{
  "model": "image denoising model",
  "dataset": "crops of objects in photos (Visual Genome)",
  "train_examples": 61751,
  "image_size": 32,
  "grayscale": true,
  "crop_scale_min": 0.5,
  "horizontal_flip": true,
  "task": "denoising",
  "loss": "charbonnier",
  "noise_std": 0.4,
  "arch": "unet",
  "norm": "batchnorm",
  "activation": "silu",
  "widths": [48, 96, 144],
  "blocks_per_level": 1,
  "block": "basic",
  "dropout": 0.05,
  "attention": false,
  "upsampling": "transposed_conv",
  "init": "trunc_normal_002",
  "residual_init": "zero_last",
  "optimizer": "muon",
  "muon_scale": "original",
  "lr": 0.0089,
  "momentum": 0.95,
  "nesterov": true,
  "orthogonalizer": "newton_schulz_5",
  "adamw_lr_other_params": 0.0023,
  "grad_clip": 5.0,
  "steps": 20100,
  "batch_size": 128,
  "epochs": 41.7,
  "lr_schedule": "cosine",
  "final_lr_fraction": 0.1,
  "warmup_steps": 400,
  "weight_decay": 0.02,
  "adamw_weight_decay_other_params": 0.01
}
Rows from block 3, named by matrix and row number. Rows with one number belong to one channel. Each number is 50 + 10 x the weight over its row's rms, rounded and kept within 0 to 99. All counts start at 0. After the name is the row's rms in percent of the matrix's.
# convs0: first 3x3 conv (model.mid.1.convs.0.weight, 144x144x3x3), inputs 135-143, a 3x3 kernel for each
# convs1: second 3x3 conv (model.mid.1.convs.1.weight, 144x144x3x3, transposed), outputs 135-143, a 3x3 kernel for each
convs0.8 101:50 43 54 38 45 62 42 48 54 73 49 51 62 54 44 58 56 54 49 51 48 51 52 55 58 53 53 37 43 36 49 52 49 31 63 55 65 50 31 58 67 50 52 65 52 65 47 47 63 53 38 48 43 49 56 45 52 60 64 50 57 52 57 41 36 54 45 51 51 55 65 45 49 50 41 49 55 61 46 41 63
convs0.9 101:27 19 56 40 42 52 37 45 52 59 57 35 64 52 44 53 54 50 38 48 50 35 41 49 32 27 50 57 57 67 45 67 52 43 64 45 61 64 50 56 68 66 55 57 55 43 60 34 57 52 48 51 50 51 48 48 49 60 47 40 57 41 54 32 57 44 44 68 53 47 52 48 57 58 46 62 64 54 54 54 50
convs0.10 096:33 36 36 39 52 51 49 38 42 62 72 55 46 53 63 53 58 62 54 45 52 48 43 51 43 50 54 42 32 49 58 63 39 49 48 41 45 60 61 65 60 62 65 47 46 52 47 49 44 59 58 40 49 49 43 56 53 39 56 60 47 49 62 57 45 49 62 71 62 39 54 52 36 48 52 39 56 52 48 43 55
convs0.11 102:67 50 34 67 39 47 33 39 45 48 42 42 54 58 44 54 47 46 66 57 51 51 41 32 58 59 42 47 54 50 50 46 40 39 44 57 47 50 58 54 44 57 51 46 50 50 60 69 57 59 54 50 53 40 60 61 65 57 48 48 57 54 54 67 46 59 72 50 51 60 61 50 52 56 45 62 54 57 45 41 50
convs0.12 098:53 45 49 50 51 61 58 64 48 58 50 41 46 53 56 48 50 50 44 44 46 30 22 46 46 51 47 31 29 55 59 75 52 57 53 39 40 48 58 53 44 50 63 58 39 65 56 48 51 53 41 34 45 50 62 64 51 50 54 46 53 39 48 51 69 62 40 52 52 42 40 52 55 67 57 52 54 48 48 65 50
convs0.13 099:50 40 46 32 39 57 37 32 62 53 51 54 63 59 75 55 56 60 65 49 35 28 29 49 50 36 41 60 53 63 61 63 55 49 38 43 53 43 46 63 59 48 53 44 38 43 38 42 43 50 50 35 36 38 59 52 49 36 40 61 52 51 60 33 51 45 33 30 53 43 40 36 68 64 59 63 67 67 71 63 66
convs0.14 104:40 41 34 26 09 44 13 33 48 47 53 55 48 50 58 41 49 56 67 61 59 57 55 52 43 39 44 34 33 47 50 68 51 53 45 59 48 54 62 41 55 38 54 55 45 55 56 47 45 58 52 45 43 45 68 67 50 56 39 44 53 52 60 44 53 50 45 61 43 48 63 50 46 47 46 44 57 49 43 57 56
convs0.15 100:46 47 57 54 64 53 67 65 40 45 59 65 57 50 52 57 38 37 54 57 58 46 36 35 36 37 44 45 30 44 64 68 49 30 44 54 41 52 55 53 52 43 50 42 46 42 47 43 38 63 54 52 54 57 53 43 44 51 60 52 63 48 39 58 49 56 54 48 52 46 54 62 46 65 49 61 59 51 65 66 37
convs0.16 102:56 43 34 52 36 45 47 41 46 41 41 43 43 47 54 33 48 40 50 44 64 44 53 49 58 43 34 63 68 66 59 42 41 50 26 33 49 55 53 39 31 35 47 37 35 48 56 41 57 64 52 40 48 50 46 53 55 50 53 41 43 52 42 61 59 49 50 44 58 51 60 49 45 55 47 52 47 55 50 38 57
convs0.17 102:28 32 35 47 49 53 52 39 67 51 49 47 63 55 51 62 63 47 56 55 57 45 62 64 60 60 39 46 58 47 55 52 35 30 61 49 52 53 57 62 50 49 51 41 53 41 50 47 40 35 32 35 54 53 58 63 53 45 58 46 53 49 46 47 52 39 50 53 42 40 40 41 47 58 59 45 51 54 54 52 54
convs0.18 097:53 42 39 60 44 43 50 37 40 67 52 45 60 47 49 63 40 48 50 50 41 36 47 49 56 52 52 41 42 42 43 39 42 55 51 43 47 43 52 49 41 43 67 48 50 54 52 47 66 59 45 51 42 35 39 36 47 41 42 52 42 51 55 43 43 42 45 56 41 41 45 44 46 49 43 39 56 53 25 38 38
convs0.19 102:51 34 41 58 49 46 51 51 55 69 61 49 58 50 55 44 60 49 62 65 44 35 65 61 46 51 48 51 54 57 41 29 30 57 46 41 49 55 52 40 52 58 45 51 44 42 41 51 47 46 50 39 45 61 61 43 51 81 80 78 53 53 58 60 47 53 47 61 48 56 37 44 52 58 48 64 72 72 38 45 55
convs0.20 097:48 47 43 52 55 41 48 43 36 43 46 52 45 48 59 49 44 41 39 46 33 37 45 33 51 54 45 37 39 36 41 48 46 38 41 46 38 26 29 28 06 20 40 42 30 53 53 46 48 60 59 52 49 53 50 58 54 55 64 55 43 40 44 53 49 46 35 47 52 45 42 38 58 55 57 49 28 51 42 50 51
convs0.21 099:39 45 39 33 34 41 31 28 34 57 54 59 64 60 53 47 47 63 57 45 53 72 58 38 53 55 58 59 44 54 38 40 44 52 60 47 36 51 42 29 45 45 34 32 48 51 50 44 53 54 54 44 47 51 41 51 54 47 40 47 54 59 42 59 42 45 60 61 48 50 51 50 52 50 46 44 56 60 47 40 65
convs0.22 102:44 47 64 46 48 59 52 54 54 61 61 56 49 43 39 57 48 56 46 55 56 46 65 55 53 54 52 47 43 43 35 27 40 51 56 52 41 42 51 48 49 64 42 48 63 53 53 40 39 29 35 56 40 30 50 64 54 64 63 57 56 46 31 54 47 51 61 62 54 48 56 55 45 59 61 62 69 53 46 51 35
convs0.23 098:48 46 37 56 56 44 41 54 50 47 38 43 45 41 30 48 44 34 43 54 47 37 41 50 43 45 46 47 44 48 47 51 44 54 56 41 67 80 71 49 64 59 71 72 36 53 52 47 48 51 51 45 52 48 56 51 43 61 67 56 54 53 44 49 49 55 47 52 49 54 48 49 38 73 50 56 65 40 48 74 43
convs0.24 096:56 53 62 64 38 50 58 36 66 55 57 63 59 60 59 52 37 42 43 50 62 27 44 33 54 53 41 36 44 47 51 56 46 55 52 41 60 44 37 61 38 33 73 51 32 56 50 47 52 39 51 51 57 62 35 47 55 50 38 50 71 52 50 51 61 49 55 56 47 57 52 45 63 45 39 57 52 43 57 60 54
convs0.25 098:51 59 54 64 69 63 47 50 50 47 60 66 45 44 44 47 40 57 49 54 44 31 34 36 49 51 51 66 47 47 57 51 56 57 55 45 44 41 51 53 48 38 44 56 48 58 62 62 51 46 45 50 44 49 56 42 52 57 53 61 60 57 52 57 53 52 59 53 50 65 52 57 45 42 45 62 48 51 53 53 50
convs0.26 100:33 48 63 54 54 51 60 49 43 51 50 59 58 53 63 69 65 76 47 49 50 70 63 65 52 57 42 47 40 36 51 53 53 44 56 51 50 52 59 36 42 53 27 30 47 57 55 49 48 52 50 63 52 60 45 45 65 67 57 65 43 51 46 33 55 40 35 52 57 48 45 61 72 58 45 39 58 52 48 54 74
convs0.27 102:36 41 52 50 50 53 62 47 54 49 61 59 37 46 48 35 39 43 56 59 37 35 39 31 43 34 36 34 27 24 44 48 31 27 51 49 43 38 40 52 40 51 60 60 61 52 45 58 44 54 58 51 52 49 52 57 51 51 50 50 48 38 43 50 40 44 54 53 45 57 50 61 63 54 55 54 56 59 49 65 54
convs0.28 101:19 31 37 44 50 45 50 54 43 58 46 43 59 48 30 71 57 47 62 40 55 49 34 62 52 51 97 47 46 42 37 26 48 46 51 48 27 45 40 52 47 51 48 49 56 83 65 61 53 43 42 64 62 61 39 43 46 55 43 45 54 51 46 63 48 51 58 38 47 52 49 43 43 47 53 50 52 55 57 46 52
convs0.29 103:41 29 31 45 27 18 42 39 27 62 57 68 60 58 74 52 42 64 43 46 65 55 58 60 45 51 44 50 55 59 57 47 41 38 48 57 46 43 56 46 49 51 44 58 53 55 53 52 44 43 38 54 54 44 45 56 68 39 52 48 55 57 64 46 56 56 36 52 58 54 48 55 45 54 48 60 58 51 56 44 37
convs0.30 103:39 45 46 45 48 41 49 52 41 46 42 42 54 57 43 36 42 43 39 31 43 60 49 51 59 51 46 51 63 57 55 57 64 52 37 49 56 55 58 56 51 46 47 49 49 42 38 46 39 46 52 42 37 52 55 47 48 54 47 52 61 56 62 53 36 46 58 48 50 50 52 45 32 23 55 47 21 46 57 43 44
convs0.31 098:58 52 70 43 42 58 46 27 57 49 58 51 58 58 48 45 54 55 51 47 59 39 33 49 62 45 49 57 43 48 52 57 44 46 50 58 44 54 67 39 42 49 48 47 50 49 49 46 50 46 62 53 50 55 32 32 37 43 35 49 35 34 24 59 71 56 63 59 68 64 62 52 39 49 49 43 34 45 52 42 54
convs0.32 098:55 71 61 49 59 51 48 24 63 65 54 67 75 58 78 59 56 51 39 43 62 99 58 31 48 50 54 48 41 54 39 38 42 54 57 52 47 51 55 35 47 35 53 60 36 45 39 50 49 46 42 52 56 49 54 50 52 43 53 64 55 47 42 45 51 42 34 49 47 48 50 49 60 61 63 32 46 46 43 53 54
convs0.33 102:63 42 57 54 21 62 36 40 53 58 48 57 41 50 65 44 45 53 45 53 35 45 49 47 44 46 47 41 50 53 28 35 50 46 47 49 55 51 50 46 52 46 57 52 36 45 49 54 49 41 57 57 51 54 45 36 27 42 36 40 40 49 41 75 69 69 70 68 50 50 80 70 56 56 44 50 58 50 50 46 44
convs0.34 095:61 38 57 38 68 63 33 57 49 55 57 47 44 44 46 47 51 47 41 46 52 45 48 41 44 45 43 42 42 46 41 44 64 38 64 58 59 68 61 61 54 24 66 73 47 43 42 35 45 47 45 44 54 56 45 53 61 56 65 60 41 59 47 47 54 51 45 34 61 38 51 62 44 73 39 40 62 49 47 53 58
convs0.35 096:45 33 41 45 20 36 31 17 56 67 49 48 70 40 38 53 48 48 54 55 44 91 62 55 41 53 38 48 50 51 39 76 88 45 50 55 41 57 49 43 49 55 52 50 39 58 58 49 50 58 65 55 46 61 48 45 59 62 43 52 63 46 67 55 50 51 59 60 60 64 52 64 46 42 44 55 38 56 60 50 53
convs0.36 100:56 38 45 53 39 53 46 50 45 58 64 35 59 56 34 51 49 29 43 42 43 49 52 36 57 65 49 49 47 45 58 50 33 37 59 50 55 54 52 40 55 48 48 61 61 52 57 52 44 49 53 35 42 38 42 48 51 37 44 44 46 43 45 35 40 47 46 48 47 43 52 58 47 49 44 57 58 44 56 59 55
convs0.37 104:53 43 54 50 42 39 59 59 59 43 52 48 43 45 44 55 50 51 61 55 50 45 47 57 47 54 61 51 52 41 43 44 53 44 56 36 59 51 43 53 46 58 39 60 53 53 56 43 54 53 48 58 40 41 56 62 46 44 47 67 56 52 35 63 54 52 41 54 41 54 57 46 40 31 54 53 29 51 56 45 46
convs0.38 103:49 46 56 52 34 54 46 51 47 50 47 53 43 54 56 41 52 47 50 53 61 74 68 66 58 46 62 48 68 57 47 62 51 36 41 45 57 55 52 63 48 59 62 55 56 45 49 52 57 50 47 49 44 48 44 43 61 36 52 47 40 49 55 48 45 33 47 41 44 37 41 49 43 44 32 53 26 42 46 36 34
convs0.39 105:41 49 46 48 36 38 51 39 54 39 51 57 39 54 57 46 53 55 57 47 50 54 56 70 47 51 62 46 50 56 52 55 60 48 49 60 42 46 40 72 50 41 54 47 42 35 36 43 29 43 39 44 49 58 43 49 53 46 44 43 48 44 52 56 43 48 39 29 22 41 42 44 41 52 62 47 53 73 52 53 56
convs0.40 101:39 40 32 34 30 32 36 41 40 36 48 49 60 59 37 62 63 44 44 46 47 55 56 58 43 44 49 35 40 50 45 59 56 55 51 59 45 56 42 38 46 52 45 55 58 58 54 60 51 52 53 44 48 56 48 58 54 43 51 51 43 55 47 29 48 48 29 61 56 39 60 47 53 50 54 49 54 59 54 57 47
convs0.41 101:53 55 48 61 54 48 52 42 47 43 42 49 31 39 43 40 40 30 30 40 49 36 30 31 31 40 23 57 61 66 29 47 35 41 47 50 47 42 40 49 37 47 63 39 39 46 51 58 49 55 56 46 38 43 44 45 36 50 65 53 32 27 34 60 65 56 44 54 61 48 40 55 42 33 32 57 62 45 41 50 62
convs0.42 102:45 33 19 58 28 32 57 22 52 46 48 45 52 45 38 53 50 46 37 56 47 46 55 49 40 52 40 55 47 56 71 52 60 55 40 51 60 46 58 51 45 56 43 45 48 55 45 42 45 61 43 52 66 43 45 33 46 45 41 45 51 53 55 49 33 37 49 40 47 38 40 57 51 39 53 46 50 45 51 49 63
convs0.43 101:49 55 43 39 59 59 47 55 49 79 49 45 71 49 49 67 46 47 51 49 57 49 44 56 46 44 50 49 37 47 55 40 48 41 38 39 55 51 52 56 50 59 52 49 63 57 50 43 38 34 47 52 56 62 45 38 42 59 49 51 39 42 41 52 54 59 44 49 57 50 43 54 35 51 65 41 31 57 61 52 70
convs0.44 099:49 43 37 38 48 32 38 39 33 63 44 42 64 52 46 52 52 53 58 61 42 77 66 41 43 60 49 44 52 37 39 50 39 44 46 46 50 46 47 36 26 41 51 49 56 49 50 55 48 50 65 44 41 48 49 49 51 47 38 42 42 49 60 56 58 48 40 48 49 48 47 41 57 40 48 34 37 69 55 40 55
convs0.45 101:49 42 41 46 46 41 45 35 39 35 51 48 42 47 36 33 51 42 51 56 59 59 52 64 64 46 47 38 44 51 52 45 42 44 48 44 61 55 62 66 59 52 41 51 46 56 53 54 46 56 43 39 51 39 57 56 56 42 41 49 43 39 56 53 47 41 61 73 47 68 51 68 52 49 72 67 57 66 42 25 54
convs0.46 098:62 41 51 58 25 45 34 33 45 68 55 54 78 51 52 74 54 40 59 70 65 63 59 67 51 54 57 49 39 47 52 62 50 67 54 45 37 39 49 62 50 53 64 44 36 50 45 49 52 68 53 54 51 47 49 46 52 41 46 54 40 46 51 50 58 49 48 56 54 50 51 58 41 50 52 36 47 44 44 48 57
convs0.47 104:39 46 46 45 47 54 38 50 49 54 56 60 41 60 55 48 52 48 34 35 34 41 44 21 48 44 36 20 28 38 46 43 58 35 39 44 47 56 53 47 50 66 55 49 68 50 47 46 52 47 56 40 55 60 42 44 47 48 48 47 54 46 39 41 34 28 44 37 36 33 50 34 66 74 59 67 83 64 59 59 55
convs0.48 103:53 33 56 36 38 45 00 39 42 49 54 55 50 38 43 43 41 51 48 46 45 32 47 40 45 40 46 52 59 47 57 60 38 63 60 40 48 48 39 53 42 47 30 23 42 50 46 34 42 61 57 47 66 48 41 42 46 44 47 45 50 47 38 54 44 50 43 47 40 44 36 39 47 46 49 45 50 45 44 44 49
convs1.8 097:40 54 50 42 54 54 54 50 57 38 39 46 39 58 63 43 63 45 63 54 32 51 38 48 62 53 33 37 40 54 47 47 34 56 66 48 43 46 63 57 40 37 46 49 34 46 36 49 69 48 54 59 55 45 56 54 39 35 39 58 41 36 50 53 27 56 66 46 40 55 46 55 30 46 54 41 53 54 52 41 45
convs1.9 104:43 34 41 44 48 43 60 57 39 49 44 32 43 50 45 47 47 43 35 32 58 55 58 59 52 57 53 47 18 59 43 48 61 41 61 58 30 58 28 30 53 36 33 56 30 47 75 38 47 64 37 36 53 53 51 60 49 45 53 54 51 54 48 61 60 50 59 48 64 58 34 51 22 54 51 21 61 56 22 51 46
convs1.10 099:58 40 51 51 51 49 48 51 56 41 51 52 46 43 62 56 51 65 50 52 48 54 60 37 51 51 54 50 39 55 49 31 42 69 55 53 38 72 51 46 46 50 59 47 52 47 60 56 39 33 68 54 36 52 41 59 49 44 46 51 46 39 58 66 62 41 59 43 41 51 31 56 40 54 47 59 53 64 56 63 42
convs1.11 107:60 68 47 52 72 51 52 60 52 65 62 52 62 62 67 61 68 77 51 47 52 50 47 41 60 40 38 40 61 50 31 58 56 38 53 64 42 25 39 61 36 43 61 41 36 54 44 48 65 57 54 59 47 39 42 45 33 54 48 35 51 51 45 41 58 63 47 54 67 46 56 52 36 49 50 48 52 40 43 54 32
convs1.12 102:49 45 65 46 36 53 64 47 46 49 42 69 51 65 57 46 55 43 56 54 42 55 55 57 43 58 59 59 46 51 45 26 35 57 42 45 60 43 53 62 49 62 43 37 56 45 35 47 52 67 45 51 43 30 61 58 56 57 55 45 57 47 57 49 62 52 60 61 56 56 61 60 37 44 34 58 56 31 32 49 43
convs1.13 095:42 48 37 49 57 33 59 56 36 26 40 46 25 36 51 41 41 41 50 59 63 47 59 45 55 56 44 57 55 51 37 36 38 48 49 52 49 64 66 44 48 58 45 42 52 48 53 52 59 50 42 33 42 39 57 55 50 53 58 61 56 63 50 44 45 50 58 43 56 60 61 40 47 47 45 59 54 43 42 44 24
convs1.14 098:49 40 39 59 40 49 43 46 58 48 42 31 63 41 58 41 40 39 53 56 38 61 55 12 52 59 47 54 55 44 41 43 52 47 46 40 53 39 53 59 37 63 44 38 54 40 47 50 56 40 60 52 57 57 45 42 53 50 37 38 65 42 51 42 51 64 51 46 67 37 66 59 49 58 53 67 45 62 54 40 52
convs1.15 102:44 39 27 55 58 43 61 39 53 56 58 42 45 53 51 60 59 78 50 38 69 49 37 59 56 58 36 73 30 53 52 30 33 55 66 61 56 41 54 42 51 52 61 71 46 57 46 54 40 62 56 40 68 43 36 42 51 52 46 55 61 49 55 39 49 45 55 45 49 58 35 43 41 63 48 53 61 38 45 63 49
convs1.16 104:60 53 49 56 70 62 67 71 60 37 40 51 44 52 33 50 62 61 44 37 50 60 57 53 47 65 46 40 51 38 35 52 41 39 39 43 67 50 52 51 64 41 62 57 48 54 57 54 51 58 47 53 39 45 54 50 56 65 62 49 52 65 65 26 42 34 63 53 49 43 50 51 58 49 56 36 54 56 59 47 57
convs1.17 101:40 58 49 41 54 46 55 62 63 40 52 46 53 37 60 55 58 65 52 44 42 59 66 77 50 49 50 60 58 61 47 51 50 53 48 48 47 45 49 52 60 69 59 53 59 61 54 63 39 40 53 43 59 48 38 42 61 41 54 73 45 50 55 52 70 64 41 43 45 56 51 52 53 46 39 46 57 62 52 39 38
convs1.18 101:54 45 46 46 41 50 62 56 55 37 53 62 38 37 65 47 47 61 39 43 52 63 58 59 57 49 55 58 59 49 63 61 59 57 60 63 23 33 43 28 55 53 40 57 59 40 49 61 44 61 67 39 50 68 56 57 71 50 46 65 48 52 68 51 54 49 66 63 51 65 60 47 58 50 56 67 60 65 62 56 56
convs1.19 112:44 50 53 57 58 40 44 55 50 48 54 64 55 54 52 46 46 29 49 69 65 34 29 41 41 41 49 46 43 48 45 37 37 70 68 62 56 51 53 38 60 67 53 40 44 46 56 50 51 65 68 44 43 58 52 51 45 24 47 42 27 50 36 37 42 52 64 29 32 61 56 58 60 51 44 33 36 33 45 34 21
convs1.20 103:55 49 27 58 49 39 47 59 53 42 39 60 42 43 53 49 47 43 40 32 44 37 44 53 40 64 62 55 69 62 43 46 56 30 27 45 61 59 43 46 56 50 48 50 48 46 37 45 41 52 46 44 59 61 61 68 54 50 57 48 39 46 33 36 45 65 48 43 58 59 57 52 56 34 62 42 31 52 29 39 54
convs1.21 097:48 55 50 43 49 54 57 55 54 31 41 43 50 50 57 59 45 47 42 59 58 64 54 37 35 75 53 42 47 53 46 68 49 56 57 36 37 41 46 35 52 66 40 42 57 50 47 51 53 60 55 46 41 66 49 52 56 33 52 52 49 48 70 45 42 48 46 65 69 55 44 42 59 51 51 28 55 61 57 45 47
convs1.22 109:41 46 48 36 52 54 41 45 39 26 45 54 59 68 72 52 45 43 47 36 50 36 48 59 44 34 51 51 56 60 60 45 54 44 52 51 60 58 63 40 34 29 37 63 55 55 57 57 58 62 74 37 41 47 34 35 35 20 40 21 32 50 48 42 47 49 60 59 42 42 59 58 56 55 52 28 33 26 36 34 36
convs1.23 094:43 50 44 62 52 42 52 46 52 37 43 37 50 54 55 60 58 64 53 44 38 52 54 42 36 48 46 37 33 41 49 43 48 55 62 71 42 35 40 47 28 38 46 36 39 50 38 46 43 40 49 45 41 34 45 48 57 53 33 49 59 41 59 53 54 40 60 45 55 33 34 49 28 59 49 28 49 50 47 50 44
convs1.24 100:29 51 51 26 36 44 50 47 42 26 68 60 50 57 43 57 50 53 47 58 51 54 53 41 69 57 38 49 54 33 42 58 52 43 70 64 59 42 55 62 57 53 49 35 45 37 26 37 32 46 50 46 74 44 65 50 49 59 43 47 31 42 48 54 46 38 48 52 49 39 58 60 20 36 58 41 39 54 59 31 49
convs1.25 106:47 37 54 48 44 39 44 41 40 46 52 40 47 48 38 55 57 62 41 56 53 50 50 49 60 64 53 57 21 43 47 23 45 59 50 58 44 31 48 44 44 45 46 35 57 43 65 42 61 55 46 42 32 39 50 50 58 54 54 50 59 50 52 58 67 51 65 64 58 41 38 46 61 41 38 58 52 53 63 54 42
convs1.26 087:75 67 54 56 52 47 59 53 61 30 32 51 28 47 52 36 54 50 41 34 41 33 34 29 43 51 42 54 61 57 41 66 58 34 49 38 48 50 60 39 59 60 46 44 51 38 49 48 56 55 58 64 62 61 51 54 45 43 46 25 32 30 22 33 44 37 59 59 63 48 40 50 48 60 46 38 42 36 42 54 48
convs1.27 091:56 49 45 58 53 60 44 49 49 38 51 45 52 55 67 46 42 69 51 38 56 59 48 39 44 41 27 63 50 66 62 58 65 51 73 63 50 32 51 57 54 60 58 47 51 48 47 49 41 47 56 61 53 54 39 44 41 68 59 52 46 45 47 60 58 74 51 47 45 44 36 45 36 33 26 64 54 37 68 66 53
convs1.28 101:49 51 50 55 48 49 43 54 74 55 54 55 49 51 47 44 49 78 44 42 51 50 52 44 45 58 40 49 44 41 47 53 51 49 51 48 46 57 48 60 64 57 40 58 35 32 52 55 37 55 64 36 46 36 50 64 72 45 49 58 32 52 73 52 51 41 42 51 53 46 47 47 51 43 43 49 58 54 40 47 54
convs1.29 098:65 53 50 59 60 40 62 42 35 43 41 49 38 37 64 42 32 42 52 56 47 64 52 27 55 54 45 51 50 47 55 51 39 60 58 54 44 41 73 43 44 82 59 43 59 65 56 70 60 46 28 49 38 27 42 33 37 59 37 36 41 42 51 57 63 42 44 46 40 32 59 62 55 44 51 63 69 53 57 51 45
convs1.30 097:52 56 48 43 55 50 47 53 44 44 46 58 58 53 71 56 35 56 55 54 40 59 50 38 44 49 35 45 42 60 49 36 42 51 35 57 54 64 55 38 54 56 52 43 62 50 62 47 51 61 46 49 52 34 60 40 55 66 56 56 63 59 51 62 47 57 56 44 52 61 42 49 61 54 59 60 51 63 54 64 49
convs1.31 086:59 57 52 37 59 41 38 51 50 49 55 55 51 45 47 45 39 46 44 52 50 61 54 42 55 63 43 45 42 38 43 65 53 24 53 47 51 50 38 47 52 37 29 33 40 64 52 51 48 63 52 61 51 36 62 55 52 62 56 47 50 33 37 47 56 44 55 42 50 41 29 39 59 57 75 46 58 62 38 52 50
convs1.32 104:65 60 42 43 37 51 52 53 45 33 45 40 54 32 49 45 51 56 51 47 56 77 66 35 43 47 53 60 49 49 34 58 93 58 60 71 52 56 36 38 52 74 46 35 61 51 62 53 34 36 49 56 42 56 45 47 50 50 52 41 51 49 56 48 47 46 56 46 56 49 39 57 48 56 66 50 47 31 50 60 65
convs1.33 094:38 36 65 53 39 52 51 64 48 60 54 50 48 33 49 42 42 38 63 50 35 53 61 60 56 62 58 51 66 57 55 45 64 45 55 48 44 46 60 50 58 63 43 50 43 42 53 44 50 49 61 59 47 42 57 62 46 56 50 54 52 51 50 50 54 60 49 50 51 45 50 61 27 50 41 49 33 41 48 52 42
convs1.34 094:62 44 47 45 36 54 55 47 51 50 63 47 54 55 55 34 45 49 47 52 48 52 47 56 40 28 58 46 30 60 54 45 75 73 60 68 36 35 53 55 42 52 57 58 48 41 47 57 60 58 59 52 48 41 27 39 58 47 51 50 56 39 47 63 50 46 55 46 44 60 53 51 47 66 48 22 47 46 34 46 59
convs1.35 101:49 41 42 62 53 24 53 67 50 40 41 54 52 46 38 44 40 43 59 45 62 64 41 54 53 44 62 48 52 79 08 30 68 44 55 51 60 51 44 32 30 53 55 48 71 42 42 37 24 38 34 51 44 67 56 59 47 47 56 52 48 54 52 32 49 51 36 37 54 57 58 63 47 58 56 39 35 38 45 45 58
convs1.36 090:51 55 59 54 61 68 55 51 60 50 53 69 54 57 58 52 36 30 46 47 64 39 51 50 52 56 49 46 50 67 48 49 64 48 53 51 38 42 44 53 45 46 57 62 76 34 49 55 53 53 63 39 47 67 55 51 60 63 57 66 57 48 63 44 56 55 43 52 43 40 56 43 46 44 39 58 60 50 74 67 61
convs1.37 099:49 52 49 48 49 38 49 60 60 41 50 46 48 51 44 64 55 59 37 55 61 52 67 54 51 52 44 65 64 55 56 50 40 37 53 45 60 55 41 50 61 58 58 56 58 45 57 41 33 54 55 48 60 55 54 50 53 36 73 57 48 59 37 48 47 46 52 53 40 66 50 39 38 31 39 60 61 34 44 48 39
convs1.38 098:53 50 44 36 36 38 34 42 49 63 47 55 62 48 55 53 37 37 48 60 71 48 60 54 47 46 45 48 31 49 55 16 34 40 19 34 71 65 71 87 60 56 67 54 36 64 50 61 73 38 37 58 32 47 50 50 53 46 60 45 51 46 42 40 66 42 47 56 28 57 55 53 59 67 51 66 44 46 56 52 52
convs1.39 100:62 59 57 88 75 49 51 44 38 51 49 53 45 50 65 49 53 44 58 40 44 44 59 46 54 50 52 55 56 38 37 43 37 57 52 50 64 51 51 48 58 44 48 42 63 41 63 50 55 44 51 50 50 45 51 49 45 47 44 38 45 45 34 47 51 39 29 52 44 40 47 37 45 48 43 50 54 36 48 51 43
convs1.40 096:35 59 53 41 66 51 42 70 50 42 41 56 62 56 63 55 64 65 50 60 47 31 35 39 58 41 43 40 54 34 53 51 50 51 67 67 55 43 50 46 48 43 50 50 36 51 53 59 51 44 37 61 37 44 42 30 56 53 40 54 29 32 51 37 46 59 48 58 64 54 43 62 38 58 54 36 58 45 39 42 43
convs1.41 098:56 49 37 41 41 52 65 59 50 68 57 58 53 43 52 73 60 56 52 46 56 75 55 45 45 54 45 41 40 41 42 58 51 50 57 48 44 47 55 40 33 60 59 51 65 58 59 51 55 62 49 53 58 55 43 47 47 53 61 50 51 41 46 54 65 40 52 47 54 40 35 39 60 68 57 44 54 61 82 74 47
convs1.42 119:44 77 52 56 57 49 60 35 64 45 35 60 58 40 56 45 39 54 46 67 34 64 61 38 54 47 38 28 69 45 36 53 44 57 64 39 46 52 39 55 58 40 46 18 36 44 27 51 45 52 56 36 41 43 50 31 46 55 36 52 57 24 41 58 61 59 58 49 54 49 60 47 40 44 61 54 53 51 54 52 48
convs1.43 099:38 55 45 46 54 52 33 60 66 76 68 66 50 39 40 47 59 54 61 58 50 48 49 57 51 54 48 47 54 58 49 52 53 51 60 50 27 47 50 44 39 57 39 43 53 47 60 47 57 49 54 59 36 32 56 46 60 50 33 50 50 55 64 32 45 35 32 45 50 46 49 49 40 38 45 55 52 44 53 51 35
convs1.44 099:59 69 63 31 46 49 62 57 46 46 40 55 53 37 64 45 30 53 50 55 37 57 40 26 59 45 40 34 47 45 35 46 67 43 50 51 51 43 45 48 64 57 47 47 51 46 29 51 61 54 32 55 58 60 43 51 57 26 45 36 42 57 76 51 57 51 39 33 58 37 48 55 36 56 50 40 43 51 44 55 62
convs1.45 090:43 47 38 54 47 55 44 44 47 56 48 51 52 69 60 42 58 61 55 51 36 39 52 27 41 36 46 56 59 54 48 64 43 53 57 43 47 65 68 58 44 51 56 45 64 56 48 47 72 41 41 69 50 39 53 54 54 71 73 65 60 31 35 43 58 44 51 43 44 51 60 41 36 36 41 55 47 42 30 37 38
convs1.46 098:33 45 50 47 49 54 50 48 66 49 39 60 40 45 51 67 55 47 52 42 42 50 44 47 49 40 36 46 55 46 58 59 53 43 49 37 57 48 53 63 62 41 40 42 45 46 42 36 64 56 56 53 61 59 32 46 50 41 40 49 52 54 63 45 39 39 56 53 50 65 53 44 47 61 50 39 58 66 46 62 63
convs1.47 106:51 47 50 44 50 47 37 39 41 54 46 42 50 36 48 58 39 40 29 35 45 48 39 47 42 50 50 38 51 54 45 43 23 58 58 49 60 51 49 56 50 57 50 59 45 47 43 38 49 78 57 36 43 61 47 38 39 44 51 38 39 47 54 56 47 57 52 51 35 45 55 43 37 41 31 18 21 24 37 41 14
convs1.48 112:56 64 43 41 47 43 38 47 35 44 53 54 50 70 41 57 58 45 59 57 72 53 64 57 55 43 56 47 31 42 39 52 38 35 56 38 79 67 53 75 57 40 73 54 45 66 47 31 59 48 50 57 49 45 36 29 53 37 41 62 51 62 68 44 32 42 46 45 48 46 54 41 34 56 52 30 52 49 42 57 57